config = dict(
    dataset='photos of plants and fungi (iNaturalist)',
    encoder_norm='layernorm',
    encoder_bias='all',
    loss='l1',
    decoder_activation='silu',
    decoder_blocks_per_level=2,
    optimizer='soap',
    beta2=0.95,
    max_precond_dim=1024,
)
Rows from block 2 of the encoder, named by matrix and row number. Rows with one number belong to one neuron. Each number is 50 + 12 x the weight over its row's rms, rounded and kept within 0 to 99. All counts start at 0. After the name is the row's rms in percent of the matrix's.
# fc1: MLP up (encoder.blocks.2.mlp.fc1.weight, 512x128), inputs 64-127
# fc2: MLP down (encoder.blocks.2.mlp.fc2.weight, 128x512, transposed), outputs 64-127
fc1.35 076:72 63 45 42 76 51 57 57 52 69 58 41 46 38 57 54 49 70 43 66 43 52 43 52 35 57 55 70 51 47 41 54 35 39 52 59 56 53 45 65 48 13 59 50 51 57 45 54 51 50 61 76 53 52 69 71 36 35 40 46 28 46 51 61
fc1.36 068:54 58 52 54 43 55 38 66 61 52 54 54 49 61 47 46 25 32 64 40 64 57 41 50 54 46 41 33 58 47 73 52 58 36 62 43 70 59 71 59 50 20 18 41 36 43 49 45 38 65 50 35 49 61 38 44 39 47 46 56 35 22 45 39
fc1.37 122:48 52 65 36 53 29 58 58 35 44 44 57 42 41 52 23 61 68 49 54 57 62 62 58 48 43 62 75 64 42 46 45 39 58 38 38 36 50 45 68 35 67 62 72 46 40 32 44 46 54 43 53 39 24 59 66 53 62 62 51 72 52 45 54
fc1.38 066:68 61 48 47 46 35 41 44 41 33 48 65 68 36 49 45 64 46 44 51 53 48 61 30 56 46 37 48 78 35 44 47 44 35 57 67 65 46 30 38 42 39 70 54 37 58 58 57 22 43 73 42 50 44 56 31 58 38 28 66 57 24 55 61
fc1.39 088:71 57 56 51 70 52 47 50 71 64 61 65 60 53 60 35 47 45 36 55 40 44 25 64 45 64 28 54 46 56 41 79 57 53 53 46 55 48 50 67 43 69 39 25 43 44 37 41 49 33 57 18 41 39 36 60 57 44 51 45 32 53 57 80
fc1.40 141:26 65 55 38 40 62 60 60 77 53 48 37 67 36 73 45 50 41 58 46 54 64 34 49 62 70 73 51 46 65 53 30 58 49 54 35 88 41 45 42 44 47 60 44 70 22 42 50 56 44 30 43 62 42 46 44 43 45 47 41 59 53 39 51
fc1.41 128:44 67 54 57 35 40 54 35 65 57 61 61 56 60 45 39 77 71 62 23 71 71 46 54 65 50 42 49 78 54 61 22 49 39 67 61 27 55 50 42 48 68 34 66 58 28 54 59 43 56 47 55 36 47 41 34 42 45 57 42 49 36 29 59
fc1.42 085:37 48 25 49 48 48 52 51 56 41 17 46 33 53 73 56 40 56 36 49 49 64 28 42 47 39 34 43 51 39 59 41 56 52 55 44 44 57 57 38 46 56 55 56 57 46 52 49 55 73 49 56 33 49 57 37 69 57 52 79 46 39 43 46
fc1.43 083:72 73 37 60 32 56 59 52 32 56 57 56 51 28 48 45 49 32 56 44 49 69 40 32 42 49 62 46 40 55 39 57 78 69 55 43 51 46 37 54 50 41 55 30 54 59 53 51 34 54 51 37 29 45 53 42 26 58 52 56 45 30 21 33
fc1.44 073:56 28 60 39 50 46 63 51 68 49 48 72 45 56 62 65 35 53 36 47 40 53 50 33 43 43 31 23 60 80 57 35 40 33 41 62 65 39 33 34 40 31 60 58 39 43 48 72 38 47 60 58 66 53 48 61 47 09 39 34 37 43 44 71
fc1.45 063:43 47 68 46 51 70 45 75 38 32 58 62 30 73 58 51 56 55 36 40 43 59 57 29 41 53 57 46 60 47 48 36 48 48 67 34 53 40 47 26 22 72 64 45 59 61 52 58 46 49 50 49 39 53 58 46 44 50 48 69 53 43 36 70
fc1.46 083:46 45 53 61 58 48 65 62 40 33 54 70 56 41 55 51 72 58 53 47 37 57 55 61 30 58 35 56 73 54 39 48 36 36 49 42 44 51 59 49 47 49 60 37 41 46 53 43 41 71 49 45 38 58 78 47 61 35 46 50 52 45 63 60
fc1.47 061:70 46 43 38 53 46 61 39 58 44 55 48 40 49 39 49 54 54 75 84 65 60 65 59 53 51 43 49 55 47 47 55 47 55 54 51 33 50 64 78 59 56 49 58 79 37 63 37 55 46 31 47 51 81 45 54 69 40 71 65 68 59 31 52
fc1.48 103:68 54 51 49 47 43 61 34 31 58 43 45 68 66 50 75 38 43 48 57 42 33 51 59 74 35 42 45 42 63 51 40 14 38 60 60 45 45 47 46 66 46 60 36 50 72 70 53 34 73 52 52 64 48 64 35 68 16 57 46 41 54 35 61
fc1.49 053:49 74 56 60 51 82 62 64 48 59 40 56 40 45 64 47 37 42 62 46 45 57 43 64 34 56 50 54 65 56 66 65 44 31 49 76 67 49 59 50 34 29 37 48 40 58 39 55 60 47 35 28 50 61 28 30 69 53 51 61 47 59 34 54
fc1.50 055:51 36 34 22 59 64 52 60 39 61 54 33 55 20 40 65 66 64 26 54 41 55 37 51 44 47 66 38 57 46 20 44 51 49 51 62 35 40 54 44 40 44 66 55 49 54 66 54 21 49 37 59 29 44 51 37 68 33 36 61 79 60 47 60
fc1.51 084:38 44 46 54 44 70 59 35 62 38 42 68 52 61 51 47 47 24 38 68 29 20 38 48 73 75 41 45 51 63 60 49 54 63 62 28 54 57 32 45 56 41 33 47 46 49 51 75 50 50 49 55 40 80 67 51 30 61 47 69 52 48 45 57
fc1.52 068:55 38 61 59 47 46 53 35 43 56 41 49 55 45 48 62 50 67 39 52 34 55 55 53 64 60 61 46 35 49 37 67 62 53 51 36 55 53 37 66 25 43 64 46 60 60 47 52 64 42 63 28 31 44 43 51 41 26 38 40 37 24 78 54
fc1.53 081:55 37 55 53 31 47 63 34 82 43 58 50 58 39 33 56 51 44 56 35 45 36 41 61 63 41 69 54 60 66 60 67 70 55 51 55 56 70 39 43 25 54 57 44 49 52 36 63 47 62 61 49 43 22 48 61 41 40 53 48 36 39 29 57
fc1.54 159:37 60 72 50 48 77 63 62 69 35 59 52 61 53 64 53 46 38 61 65 40 46 55 59 59 67 48 55 35 51 39 64 51 46 52 31 65 37 67 51 31 42 40 48 58 45 62 53 66 42 48 44 44 52 44 38 35 65 53 43 62 56 35 58
fc1.55 084:61 51 65 46 72 60 61 58 75 33 48 49 33 43 56 53 71 45 46 24 57 48 54 53 40 71 29 63 56 64 61 26 43 59 22 54 45 27 37 46 78 35 52 43 51 53 45 64 42 46 40 39 67 55 41 61 50 52 48 53 26 54 49 50
fc1.56 077:56 49 29 28 63 54 57 63 43 65 51 40 41 70 50 40 37 58 65 36 35 39 53 47 70 59 23 45 45 67 56 41 42 65 46 52 50 35 64 52 52 53 64 51 61 43 43 56 51 44 54 67 39 51 50 08 33 52 36 46 42 41 66 32
fc1.57 098:76 50 43 43 50 53 61 52 41 61 61 61 71 39 55 46 54 63 53 65 56 24 39 42 41 44 48 52 55 46 57 65 47 48 51 49 06 61 51 39 33 45 51 53 77 50 29 41 51 50 67 42 31 66 41 44 42 32 43 61 49 41 43 45
fc1.58 069:36 51 51 36 52 56 61 33 32 39 53 65 61 33 42 53 69 67 44 46 55 58 65 60 45 77 56 45 44 49 38 46 51 33 43 54 60 45 52 58 61 51 43 55 77 57 74 48 44 57 46 51 46 74 58 59 29 49 44 72 64 41 58 58
fc1.59 071:50 42 39 55 48 31 56 40 45 55 67 67 43 46 47 44 43 39 32 42 67 66 67 64 36 57 44 46 43 61 60 31 56 47 43 41 45 57 37 35 42 42 42 44 49 67 40 58 35 29 37 55 28 56 81 61 45 60 43 72 53 56 45 58
fc1.60 067:54 59 56 67 46 61 74 61 50 31 60 59 49 55 49 56 84 50 48 35 33 60 39 45 37 43 61 45 61 33 58 47 49 48 55 54 49 52 48 59 39 56 46 36 46 52 54 46 43 54 22 59 54 55 29 50 33 24 42 57 38 44 49 56
fc1.61 096:65 39 53 48 74 42 41 52 45 45 46 55 58 32 50 52 37 28 45 39 68 41 57 62 48 51 46 39 51 52 40 48 39 56 38 62 91 56 51 52 60 60 47 44 54 33 40 55 53 52 51 79 53 28 47 44 54 59 51 34 43 64 66 66
fc1.62 055:55 33 52 38 57 56 27 56 67 39 56 71 59 69 55 53 73 57 55 39 46 47 26 47 56 51 45 49 49 65 52 49 27 54 37 61 42 41 51 33 48 40 42 35 52 32 61 59 44 70 45 60 38 49 70 57 50 36 61 45 47 49 52 72
fc1.63 079:36 41 72 56 77 66 38 70 34 46 76 56 54 42 55 66 43 34 41 64 56 72 72 66 61 55 70 66 44 56 43 43 38 55 42 59 41 52 42 40 49 60 72 63 43 77 45 52 42 35 66 48 39 69 39 58 36 49 51 57 51 35 48 62
fc1.64 111:78 54 67 34 40 70 38 29 49 62 61 36 42 45 22 58 63 62 54 45 47 52 40 45 42 53 45 61 66 59 43 35 61 40 44 48 46 74 26 63 60 26 54 61 31 52 59 62 32 56 53 45 52 54 65 31 33 68 35 49 42 38 52 60
fc1.65 065:51 46 50 56 60 57 47 43 46 51 56 60 37 59 65 64 58 75 50 63 45 58 38 35 46 65 43 44 38 58 37 32 61 18 37 34 68 66 59 58 48 46 57 46 59 42 59 62 46 41 45 29 53 53 64 63 51 68 35 46 52 71 48 58
fc1.66 087:48 54 61 43 49 51 35 67 43 28 50 51 51 55 46 70 42 36 56 47 73 69 53 42 37 46 61 58 41 46 47 38 45 59 53 50 60 66 42 44 78 38 54 55 43 56 34 46 33 79 69 61 58 28 67 61 29 42 48 54 52 38 35 49
fc1.67 104:60 45 54 49 63 44 51 63 34 69 56 60 28 49 39 49 53 39 43 55 50 66 48 62 65 59 64 38 46 29 48 57 56 35 33 65 46 29 63 64 48 61 44 31 10 57 48 40 50 41 38 53 61 38 53 47 53 67 54 59 43 65 64 34
fc1.68 061:49 39 67 20 48 54 65 65 56 71 56 65 44 45 52 38 32 69 70 59 37 59 62 52 31 41 53 52 61 61 73 27 65 50 49 37 58 45 47 33 33 29 70 60 43 48 58 52 63 57 54 54 56 48 56 36 37 27 51 62 47 60 33 58
fc1.69 123:55 43 47 65 50 49 65 67 54 43 47 52 52 32 52 42 33 61 44 39 70 50 52 66 42 74 43 41 25 62 44 41 45 38 45 58 50 36 66 67 46 44 44 42 57 55 42 46 33 40 45 47 63 56 90 62 58 54 45 27 36 61 55 57
fc1.70 086:50 41 38 63 35 62 58 32 48 63 61 44 80 55 43 54 41 50 54 44 47 44 44 56 49 52 42 53 47 57 34 39 56 55 56 48 39 63 46 23 55 50 42 71 64 59 23 34 50 48 54 54 37 27 67 65 35 62 58 35 28 60 57 68
fc1.71 115:40 49 26 44 46 50 55 58 38 37 38 56 42 53 58 37 53 43 55 40 52 46 41 60 58 31 71 56 31 53 42 48 56 54 46 55 64 35 63 36 55 76 57 33 56 63 49 50 71 60 49 52 60 60 41 53 52 45 59 56 51 49 49 50
fc1.72 114:40 64 48 47 41 61 43 64 50 54 64 39 43 54 47 60 59 67 57 36 59 40 63 57 35 62 67 45 55 48 43 63 56 63 45 45 53 76 52 36 34 40 56 68 52 38 57 50 47 44 77 37 54 54 44 45 64 53 34 51 44 40 42 45
fc1.73 075:51 61 56 49 58 51 67 44 57 45 41 50 43 54 66 42 65 38 44 49 55 35 56 66 74 71 42 45 38 56 31 41 67 50 25 63 37 32 43 38 69 50 67 53 28 71 45 48 66 68 43 41 58 68 42 71 29 65 52 47 46 50 60 38
fc1.74 110:48 63 58 47 47 45 38 50 56 54 43 42 51 38 45 46 27 59 52 46 49 83 41 36 16 36 58 48 40 43 08 48 52 39 43 59 44 68 38 46 37 60 55 51 53 65 58 33 50 56 41 63 68 44 47 41 52 49 71 74 76 56 67 66
fc1.75 085:52 70 52 41 52 47 63 56 73 45 62 68 60 46 47 42 65 51 45 46 49 79 51 31 76 23 50 58 73 45 52 53 69 62 49 86 49 51 36 73 43 58 54 43 42 56 54 57 36 50 36 44 67 49 40 50 38 78 31 56 43 48 53 55
fc1.76 113:40 71 50 59 36 44 35 60 41 61 43 74 69 28 31 50 52 55 55 83 63 46 54 42 49 42 44 63 54 33 63 51 49 49 46 37 43 58 51 44 32 28 33 69 54 36 56 54 37 41 67 46 46 65 48 53 54 63 62 62 26 53 47 38
fc1.77 119:74 58 54 48 38 37 57 67 46 54 52 36 49 65 54 37 34 47 57 48 51 52 55 57 48 28 55 36 36 42 59 46 42 41 73 71 49 50 60 59 51 56 44 38 57 55 35 42 37 45 42 60 50 57 33 49 58 43 48 39 48 45 61 44
fc1.78 160:66 74 35 37 61 61 41 48 55 47 68 43 70 65 58 69 51 28 51 49 51 68 57 43 37 40 61 57 68 39 62 60 18 56 29 53 53 47 66 37 39 54 64 29 45 35 46 38 62 53 52 67 38 41 57 48 59 35 54 41 55 48 60 61
fc1.79 079:47 50 34 45 51 26 48 67 35 50 44 38 34 40 59 34 43 18 52 56 33 73 40 71 38 41 27 54 63 44 70 63 55 56 49 64 63 32 58 50 63 63 86 46 56 38 34 50 56 60 23 58 36 48 48 44 75 66 68 37 57 47 52 53
fc1.80 083:49 45 51 58 45 60 55 34 44 29 58 51 57 47 56 57 35 37 43 41 62 46 69 49 51 70 41 38 33 64 51 61 59 61 72 54 41 20 38 39 19 42 65 67 49 48 23 41 39 47 68 66 36 34 45 70 57 64 43 39 68 61 41 54
fc1.81 077:45 53 60 54 63 59 52 51 23 55 47 47 42 51 52 48 31 23 27 44 57 73 55 67 40 59 44 50 53 48 49 38 52 50 30 61 50 39 42 53 37 36 59 68 38 60 50 36 40 52 29 53 47 58 48 55 63 64 37 63 54 49 49 47
fc1.82 079:38 52 62 62 70 50 44 69 51 41 63 28 37 44 46 57 65 56 58 46 48 70 60 62 69 44 75 53 59 43 38 48 43 40 39 65 65 33 52 40 36 54 69 42 29 22 46 50 67 41 80 41 46 35 41 63 43 53 47 47 49 42 64 62
fc1.83 069:68 40 71 57 45 47 40 53 46 54 39 52 46 52 44 42 30 53 55 23 32 45 51 50 70 54 71 37 51 67 55 45 44 60 46 62 53 61 57 49 33 65 40 29 70 37 37 71 40 47 52 47 43 45 31 36 54 58 34 51 48 56 55 50
fc1.84 068:31 60 48 61 64 28 34 50 40 44 31 39 36 59 52 36 62 70 56 55 55 73 46 32 50 30 65 52 56 49 76 36 33 55 40 54 62 54 48 44 27 43 32 52 37 46 86 42 62 38 57 36 55 56 50 44 36 50 45 45 65 45 47 55
fc1.85 089:40 57 39 51 76 52 56 47 35 46 41 32 47 37 61 56 50 73 55 53 52 50 58 61 53 22 57 62 56 52 70 61 53 50 46 49 46 45 66 44 62 49 23 47 43 46 75 36 50 56 32 49 58 58 77 43 53 75 45 49 60 55 55 37
fc1.86 073:47 41 44 51 37 73 52 45 57 48 41 49 66 46 71 71 73 44 78 56 48 59 48 47 44 42 67 53 52 38 54 34 55 50 35 41 64 70 67 48 44 47 64 54 46 36 44 66 50 50 54 50 43 48 41 43 53 44 73 37 51 77 39 41
fc2.35 098:63 67 47 73 69 62 57 42 57 62 53 54 54 28 26 50 65 44 39 34 54 46 45 36 53 47 51 74 57 47 49 65 43 61 59 51 61 63 37 46 58 45 56 37 58 34 58 58 50 77 63 58 56 40 57 58 49 33 40 32 51 68 32 53
fc2.36 089:64 51 53 59 51 35 49 42 34 42 56 43 29 41 64 24 37 65 55 66 37 43 55 51 45 62 60 35 40 69 63 50 45 51 60 62 57 53 60 31 59 68 50 72 58 66 47 58 45 52 41 33 59 57 25 50 24 58 47 45 55 57 51 63
fc2.37 125:42 52 47 53 43 47 50 48 47 48 55 49 67 49 63 49 60 41 63 56 31 40 51 50 46 42 68 43 56 33 60 63 57 53 78 55 51 36 40 55 66 49 59 62 35 50 70 52 24 53 78 50 62 65 24 46 48 45 61 50 47 33 44 52
fc2.38 074:42 69 49 43 54 59 57 56 46 55 45 81 39 64 31 60 36 53 54 53 46 40 41 51 53 45 55 67 68 48 69 59 61 43 64 49 51 71 61 69 49 66 63 30 58 63 50 52 71 60 32 68 40 53 56 38 40 44 48 56 43 54 37 38
fc2.39 131:66 63 46 51 49 49 57 65 11 39 34 52 39 46 55 57 39 73 46 34 48 60 26 65 67 47 54 35 60 47 44 56 38 65 42 43 54 42 55 32 54 60 61 56 36 33 63 50 64 54 43 60 71 50 64 47 50 55 51 56 52 52 48 55
fc2.40 141:46 45 74 44 53 59 56 45 60 38 56 66 52 72 43 46 47 62 41 54 46 44 50 39 49 49 35 43 47 40 38 51 33 32 43 53 34 58 48 66 50 57 38 56 31 67 57 35 58 63 83 58 46 67 34 52 53 33 36 34 55 63 60 41
fc2.41 135:44 58 17 46 51 43 35 60 31 67 57 57 64 37 45 39 41 51 50 79 65 42 62 41 67 50 39 51 37 26 50 53 52 50 50 46 71 50 24 52 44 27 44 65 29 45 59 29 51 55 43 54 33 57 39 59 48 56 32 66 58 54 65 64
fc2.42 083:53 39 59 56 43 47 49 55 49 43 60 58 62 45 60 57 59 49 65 53 25 48 62 58 65 53 39 49 47 55 24 61 36 50 57 43 50 32 35 56 26 42 63 38 53 47 42 63 22 71 44 60 50 51 27 67 34 34 77 18 63 56 33 46
fc2.43 082:40 24 35 62 44 32 50 42 47 49 60 40 29 53 68 42 51 55 61 49 34 49 54 56 38 51 37 49 30 50 30 59 48 38 38 05 58 48 44 42 46 51 42 50 62 60 47 34 60 50 49 50 40 42 49 34 58 54 44 41 61 54 57 33
fc2.44 073:67 52 46 62 56 80 40 49 53 45 32 65 43 48 49 47 52 39 46 77 55 19 49 53 67 53 77 60 30 38 46 39 52 59 62 45 47 75 56 67 35 49 64 52 56 67 50 38 49 55 66 65 29 65 36 35 45 64 71 50 41 32 36 36
fc2.45 076:63 70 46 37 63 49 58 54 44 49 51 52 65 40 66 72 34 50 46 28 59 37 48 33 66 46 56 71 62 66 45 57 54 69 42 59 45 66 55 77 58 30 52 46 50 44 50 27 48 70 41 41 26 32 39 47 41 46 54 37 57 43 36 46
fc2.46 102:52 66 37 49 52 31 43 46 39 66 60 29 56 64 28 37 43 38 43 48 29 43 42 69 41 39 54 51 66 65 66 50 44 85 30 55 49 54 68 49 43 50 34 45 55 52 57 57 42 51 50 53 45 47 61 27 50 27 50 43 41 44 52 56
fc2.47 073:41 52 30 54 44 71 39 68 46 60 50 63 63 53 49 51 51 53 47 56 63 37 45 43 28 55 71 48 43 64 55 67 35 74 49 49 41 59 46 54 31 40 47 70 30 46 54 56 61 59 54 37 37 52 61 63 38 70 35 53 46 44 68 61
fc2.48 122:55 58 35 45 63 41 40 55 53 71 46 56 58 36 41 61 62 64 56 25 54 56 49 43 36 51 37 49 40 41 39 59 44 54 62 52 42 67 62 68 66 35 32 67 59 27 42 33 63 29 64 61 31 43 43 35 38 64 72 66 48 35 37 30
fc2.49 069:32 39 60 39 50 67 46 47 40 37 55 51 63 54 47 73 53 41 47 53 46 61 70 67 50 69 52 39 55 67 38 41 44 43 41 54 48 80 46 16 62 44 48 48 60 58 38 49 44 30 59 34 32 42 59 66 43 71 49 49 17 39 40 44
fc2.50 080:33 38 51 41 44 65 53 60 59 44 27 46 52 62 44 64 77 61 49 43 53 51 57 64 51 46 44 54 52 55 59 60 64 57 51 55 54 53 39 48 44 61 44 44 54 51 60 86 42 44 38 81 62 27 41 56 39 24 61 29 29 55 58 59
fc2.51 085:91 60 51 83 62 41 49 73 57 85 44 53 62 51 56 30 49 58 42 50 47 58 46 57 66 55 57 55 56 45 34 50 32 39 55 42 68 38 51 55 48 34 38 57 54 49 43 34 66 51 54 62 35 45 21 49 50 66 53 49 52 54 51 66
fc2.52 080:32 43 49 62 32 59 58 65 54 65 71 52 45 60 42 69 45 46 60 63 57 57 48 50 44 55 48 49 69 51 58 52 50 32 49 66 44 53 38 20 49 58 60 54 52 62 35 53 39 46 40 59 59 38 50 53 68 59 45 37 67 68 43 42
fc2.53 101:65 56 28 54 48 44 37 62 51 57 54 45 25 49 50 68 59 60 36 49 62 47 62 64 53 47 47 51 45 41 50 67 63 58 53 48 39 51 48 62 62 34 26 34 56 64 40 75 44 48 32 46 64 53 41 49 37 53 53 23 58 59 51 77
fc2.54 114:70 53 32 21 65 41 60 62 49 38 33 34 66 46 59 53 64 40 68 60 49 59 41 48 51 43 59 48 45 47 42 52 69 57 46 74 44 45 37 30 49 47 36 60 57 23 30 52 51 39 33 46 54 59 60 55 42 55 44 65 43 59 45 38
fc2.55 088:42 40 42 60 44 51 70 62 43 52 45 64 46 76 39 33 43 67 63 52 46 51 47 34 58 58 66 57 59 42 23 31 50 54 58 40 45 51 34 47 55 53 89 38 58 64 56 68 28 44 43 54 60 37 48 33 42 55 54 38 59 52 56 50
fc2.56 093:81 58 50 54 70 50 44 34 28 58 40 60 28 39 50 52 39 54 46 54 46 44 47 50 37 52 49 25 47 65 43 44 49 40 70 55 66 70 60 51 38 52 83 69 52 30 65 45 46 41 62 43 52 53 66 51 36 42 38 60 50 70 44 51
fc2.57 133:26 65 62 49 57 43 54 56 73 58 55 67 33 37 51 59 33 24 23 47 65 61 59 62 49 57 68 36 36 25 32 40 53 44 46 27 61 38 59 62 62 52 58 58 58 56 60 62 15 38 40 66 48 45 47 61 46 74 38 44 39 59 66 39
fc2.58 088:58 51 52 37 60 63 46 47 63 62 63 35 56 39 38 34 47 58 76 52 34 40 46 68 56 50 56 46 63 60 54 65 64 65 49 74 40 45 49 55 41 42 61 36 37 58 34 35 73 36 35 42 47 45 58 44 55 49 56 49 58 52 64 48
fc2.59 085:46 61 28 57 39 50 27 52 30 59 58 48 40 47 63 42 45 45 61 50 47 64 55 52 54 53 40 38 60 55 55 56 36 71 47 63 62 42 58 45 58 61 56 19 58 76 54 60 78 59 49 50 44 31 57 58 36 25 62 31 50 49 48 42
fc2.60 092:36 55 17 33 58 56 43 46 51 65 58 63 33 52 62 48 31 46 66 70 36 40 58 56 30 76 54 77 54 56 42 58 48 71 48 53 55 47 61 48 49 56 52 54 60 55 41 42 48 61 48 23 29 49 69 36 65 31 48 45 29 55 65 45
fc2.61 190:55 54 53 32 41 48 43 38 48 49 59 35 48 45 59 59 50 53 47 38 66 64 58 64 49 30 70 53 52 66 57 30 36 46 63 44 75 39 54 49 57 46 58 48 61 26 35 42 51 40 43 70 55 34 56 41 38 60 58 56 56 36 59 53
fc2.62 064:31 63 47 72 67 66 65 69 51 48 68 53 44 42 32 46 35 46 58 23 48 44 58 52 36 66 63 47 59 62 65 35 65 43 52 40 45 49 51 49 50 36 53 51 54 59 53 43 82 57 67 33 47 37 68 64 69 45 37 49 55 45 46 43
fc2.63 091:62 31 65 42 47 51 48 59 50 49 14 38 39 57 50 55 51 67 52 72 70 42 31 56 75 40 48 32 58 57 40 65 58 34 40 54 42 48 70 42 54 61 64 54 56 54 55 63 52 55 71 35 61 34 40 53 54 50 53 61 71 45 74 13
fc2.64 129:46 58 71 40 37 54 45 38 66 38 34 51 41 61 43 45 72 51 34 65 51 49 57 58 55 62 37 42 53 31 52 59 36 37 52 28 68 48 51 57 69 59 34 62 26 30 66 45 36 81 34 74 36 83 35 52 59 48 62 61 63 48 58 35
fc2.65 075:65 71 62 32 27 72 45 50 55 65 43 48 49 59 40 35 33 39 39 38 40 32 29 58 62 29 51 55 39 52 39 57 73 67 57 62 38 51 47 56 63 38 46 61 27 60 55 60 54 50 37 46 39 34 26 39 48 53 62 51 55 53 43 53
fc2.66 101:55 60 38 34 27 49 54 63 38 34 47 37 63 58 46 55 49 52 26 49 48 34 58 26 58 54 50 43 41 62 55 71 63 32 46 60 74 51 27 33 50 56 55 38 52 46 62 51 40 64 57 48 54 57 33 49 59 57 31 58 47 37 54 70
fc2.67 109:66 46 73 47 51 42 48 55 50 47 72 54 52 39 48 59 56 52 52 62 28 44 50 50 33 38 46 61 51 43 55 41 43 32 72 44 37 55 37 88 38 63 18 47 65 46 55 69 33 79 51 49 48 57 48 57 55 24 60 69 42 37 38 66
fc2.68 058:48 43 57 65 41 48 49 51 41 54 47 45 66 47 64 45 70 31 49 48 47 40 53 63 56 57 41 42 50 57 45 63 37 59 48 38 30 37 44 55 51 50 39 57 50 56 34 43 50 51 44 46 54 44 50 45 31 32 68 58 52 40 35 59
fc2.69 137:50 47 42 42 24 61 27 46 36 53 74 50 46 61 26 27 54 48 59 66 46 64 52 58 45 60 30 34 44 27 45 62 37 54 55 42 50 47 64 65 43 64 69 49 67 72 45 60 52 53 34 57 52 53 17 51 34 69 48 61 52 41 52 48
fc2.70 094:37 40 53 43 49 44 22 50 56 45 46 68 37 49 54 53 75 71 37 53 45 40 48 62 26 67 66 62 43 58 51 39 44 55 74 54 30 48 68 49 64 47 38 40 41 43 72 64 23 52 47 45 58 75 44 40 40 63 58 44 58 61 55 38
fc2.71 110:75 45 51 64 63 66 71 54 57 53 68 71 51 68 50 45 55 48 58 36 39 51 63 48 65 34 43 38 51 58 41 60 57 47 37 55 57 56 58 65 46 48 65 67 51 61 51 43 45 21 56 55 77 41 51 36 57 46 41 39 39 49 28 66
fc2.72 106:35 65 49 25 60 28 55 37 49 77 41 46 44 26 33 40 42 54 42 44 34 59 31 47 41 53 70 43 38 32 36 32 29 55 58 51 52 36 35 41 24 49 29 52 65 53 41 59 46 49 36 36 43 48 30 45 69 73 54 23 27 53 50 38
fc2.73 079:60 59 54 66 44 38 66 39 51 51 56 53 36 30 53 40 52 35 35 42 48 57 62 43 47 54 57 32 61 58 41 56 58 52 34 40 47 44 33 41 69 59 72 60 76 44 51 43 61 55 56 59 60 20 29 53 42 41 33 49 49 43 29 40
fc2.74 153:43 39 52 49 44 52 58 42 31 44 48 68 60 45 44 45 56 60 57 61 69 27 36 62 40 60 46 53 46 56 38 36 44 41 79 67 30 52 66 40 62 36 64 57 39 51 47 46 52 66 69 70 30 68 78 73 52 42 48 40 50 53 47 37
fc2.75 089:56 42 48 55 62 37 25 70 34 36 34 27 45 42 66 55 60 53 56 72 65 65 54 52 36 69 40 66 54 42 77 33 62 66 50 50 56 47 59 68 44 40 61 20 54 43 69 47 69 49 52 44 34 52 58 34 29 21 53 57 53 50 34 57
fc2.76 115:56 50 55 49 59 45 55 32 47 56 58 63 40 36 38 41 14 59 30 40 47 58 90 58 58 50 33 35 33 62 51 46 53 58 31 37 62 48 38 43 42 41 66 62 52 75 30 71 40 57 43 53 53 58 49 65 37 53 31 27 46 43 57 28
fc2.77 103:64 54 48 43 57 68 44 46 38 61 46 43 42 60 32 72 42 62 63 59 57 39 46 68 28 60 62 49 42 64 48 31 53 31 38 40 23 23 32 40 55 74 42 46 57 43 49 35 65 56 54 46 62 42 38 46 47 52 39 57 58 70 46 51
fc2.78 107:43 47 30 48 44 55 55 59 50 61 32 52 62 54 37 81 50 54 43 78 47 45 56 39 81 63 70 52 37 49 54 37 38 54 47 61 34 43 58 67 57 64 46 46 36 23 50 41 55 72 66 47 64 67 68 67 41 27 52 57 26 68 59 61
fc2.79 091:48 56 22 32 61 54 59 56 60 32 54 41 46 39 85 61 41 43 58 67 50 45 41 53 62 54 66 47 43 35 56 58 36 55 44 58 39 72 38 36 69 73 39 59 52 48 52 37 44 45 49 65 53 39 50 58 60 41 55 50 30 43 30 37
fc2.80 083:23 34 55 49 40 38 17 38 47 57 66 50 51 49 47 40 42 11 63 34 54 64 45 55 70 42 39 50 38 42 31 67 59 48 65 31 49 55 37 63 71 69 48 59 33 45 60 50 49 44 46 44 68 70 71 47 42 49 33 39 44 63 51 56
fc2.81 081:29 43 51 63 54 40 52 52 37 60 58 70 54 57 44 53 69 51 60 45 47 39 47 37 47 52 69 35 38 67 44 66 57 45 41 54 54 44 61 43 78 75 46 33 45 36 68 41 56 57 59 50 49 36 53 36 54 44 52 62 46 61 33 47
fc2.82 090:65 60 54 48 48 56 35 46 53 53 42 73 63 51 40 58 37 44 37 49 57 17 37 54 68 52 44 44 47 48 38 46 51 49 29 61 35 53 59 57 39 57 38 50 77 55 54 70 31 36 60 64 64 51 36 43 59 41 50 56 50 40 54 58
fc2.83 073:27 37 37 51 24 67 33 44 55 51 67 53 36 68 49 50 71 41 62 59 64 27 50 46 66 45 41 48 67 45 57 43 54 61 61 54 52 49 49 33 28 52 51 49 28 33 44 45 45 63 62 62 45 61 41 58 37 40 62 46 65 49 49 60
fc2.84 090:48 62 48 30 42 56 58 31 52 39 36 46 32 53 51 38 52 57 41 40 44 49 59 69 52 56 55 49 59 61 27 59 64 50 42 60 36 64 43 32 55 47 81 43 55 62 45 64 44 50 41 39 51 62 79 72 58 43 30 52 44 54 49 34
fc2.85 107:43 65 59 36 40 34 56 47 47 41 26 36 38 45 48 59 54 35 52 50 59 45 43 42 71 37 40 40 30 54 38 65 47 48 62 43 74 41 58 66 61 44 62 41 39 42 42 21 55 36 45 56 53 40 52 48 40 43 33 37 37 63 22 56
fc2.86 075:52 55 48 52 69 51 76 56 32 25 70 50 50 29 44 40 51 43 39 43 33 50 72 50 63 39 45 34 57 55 25 63 54 63 29 43 31 54 56 59 40 33 65 63 29 69 57 63 43 26 37 38 54 63 57 52 72 41 52 41 49 41 59 43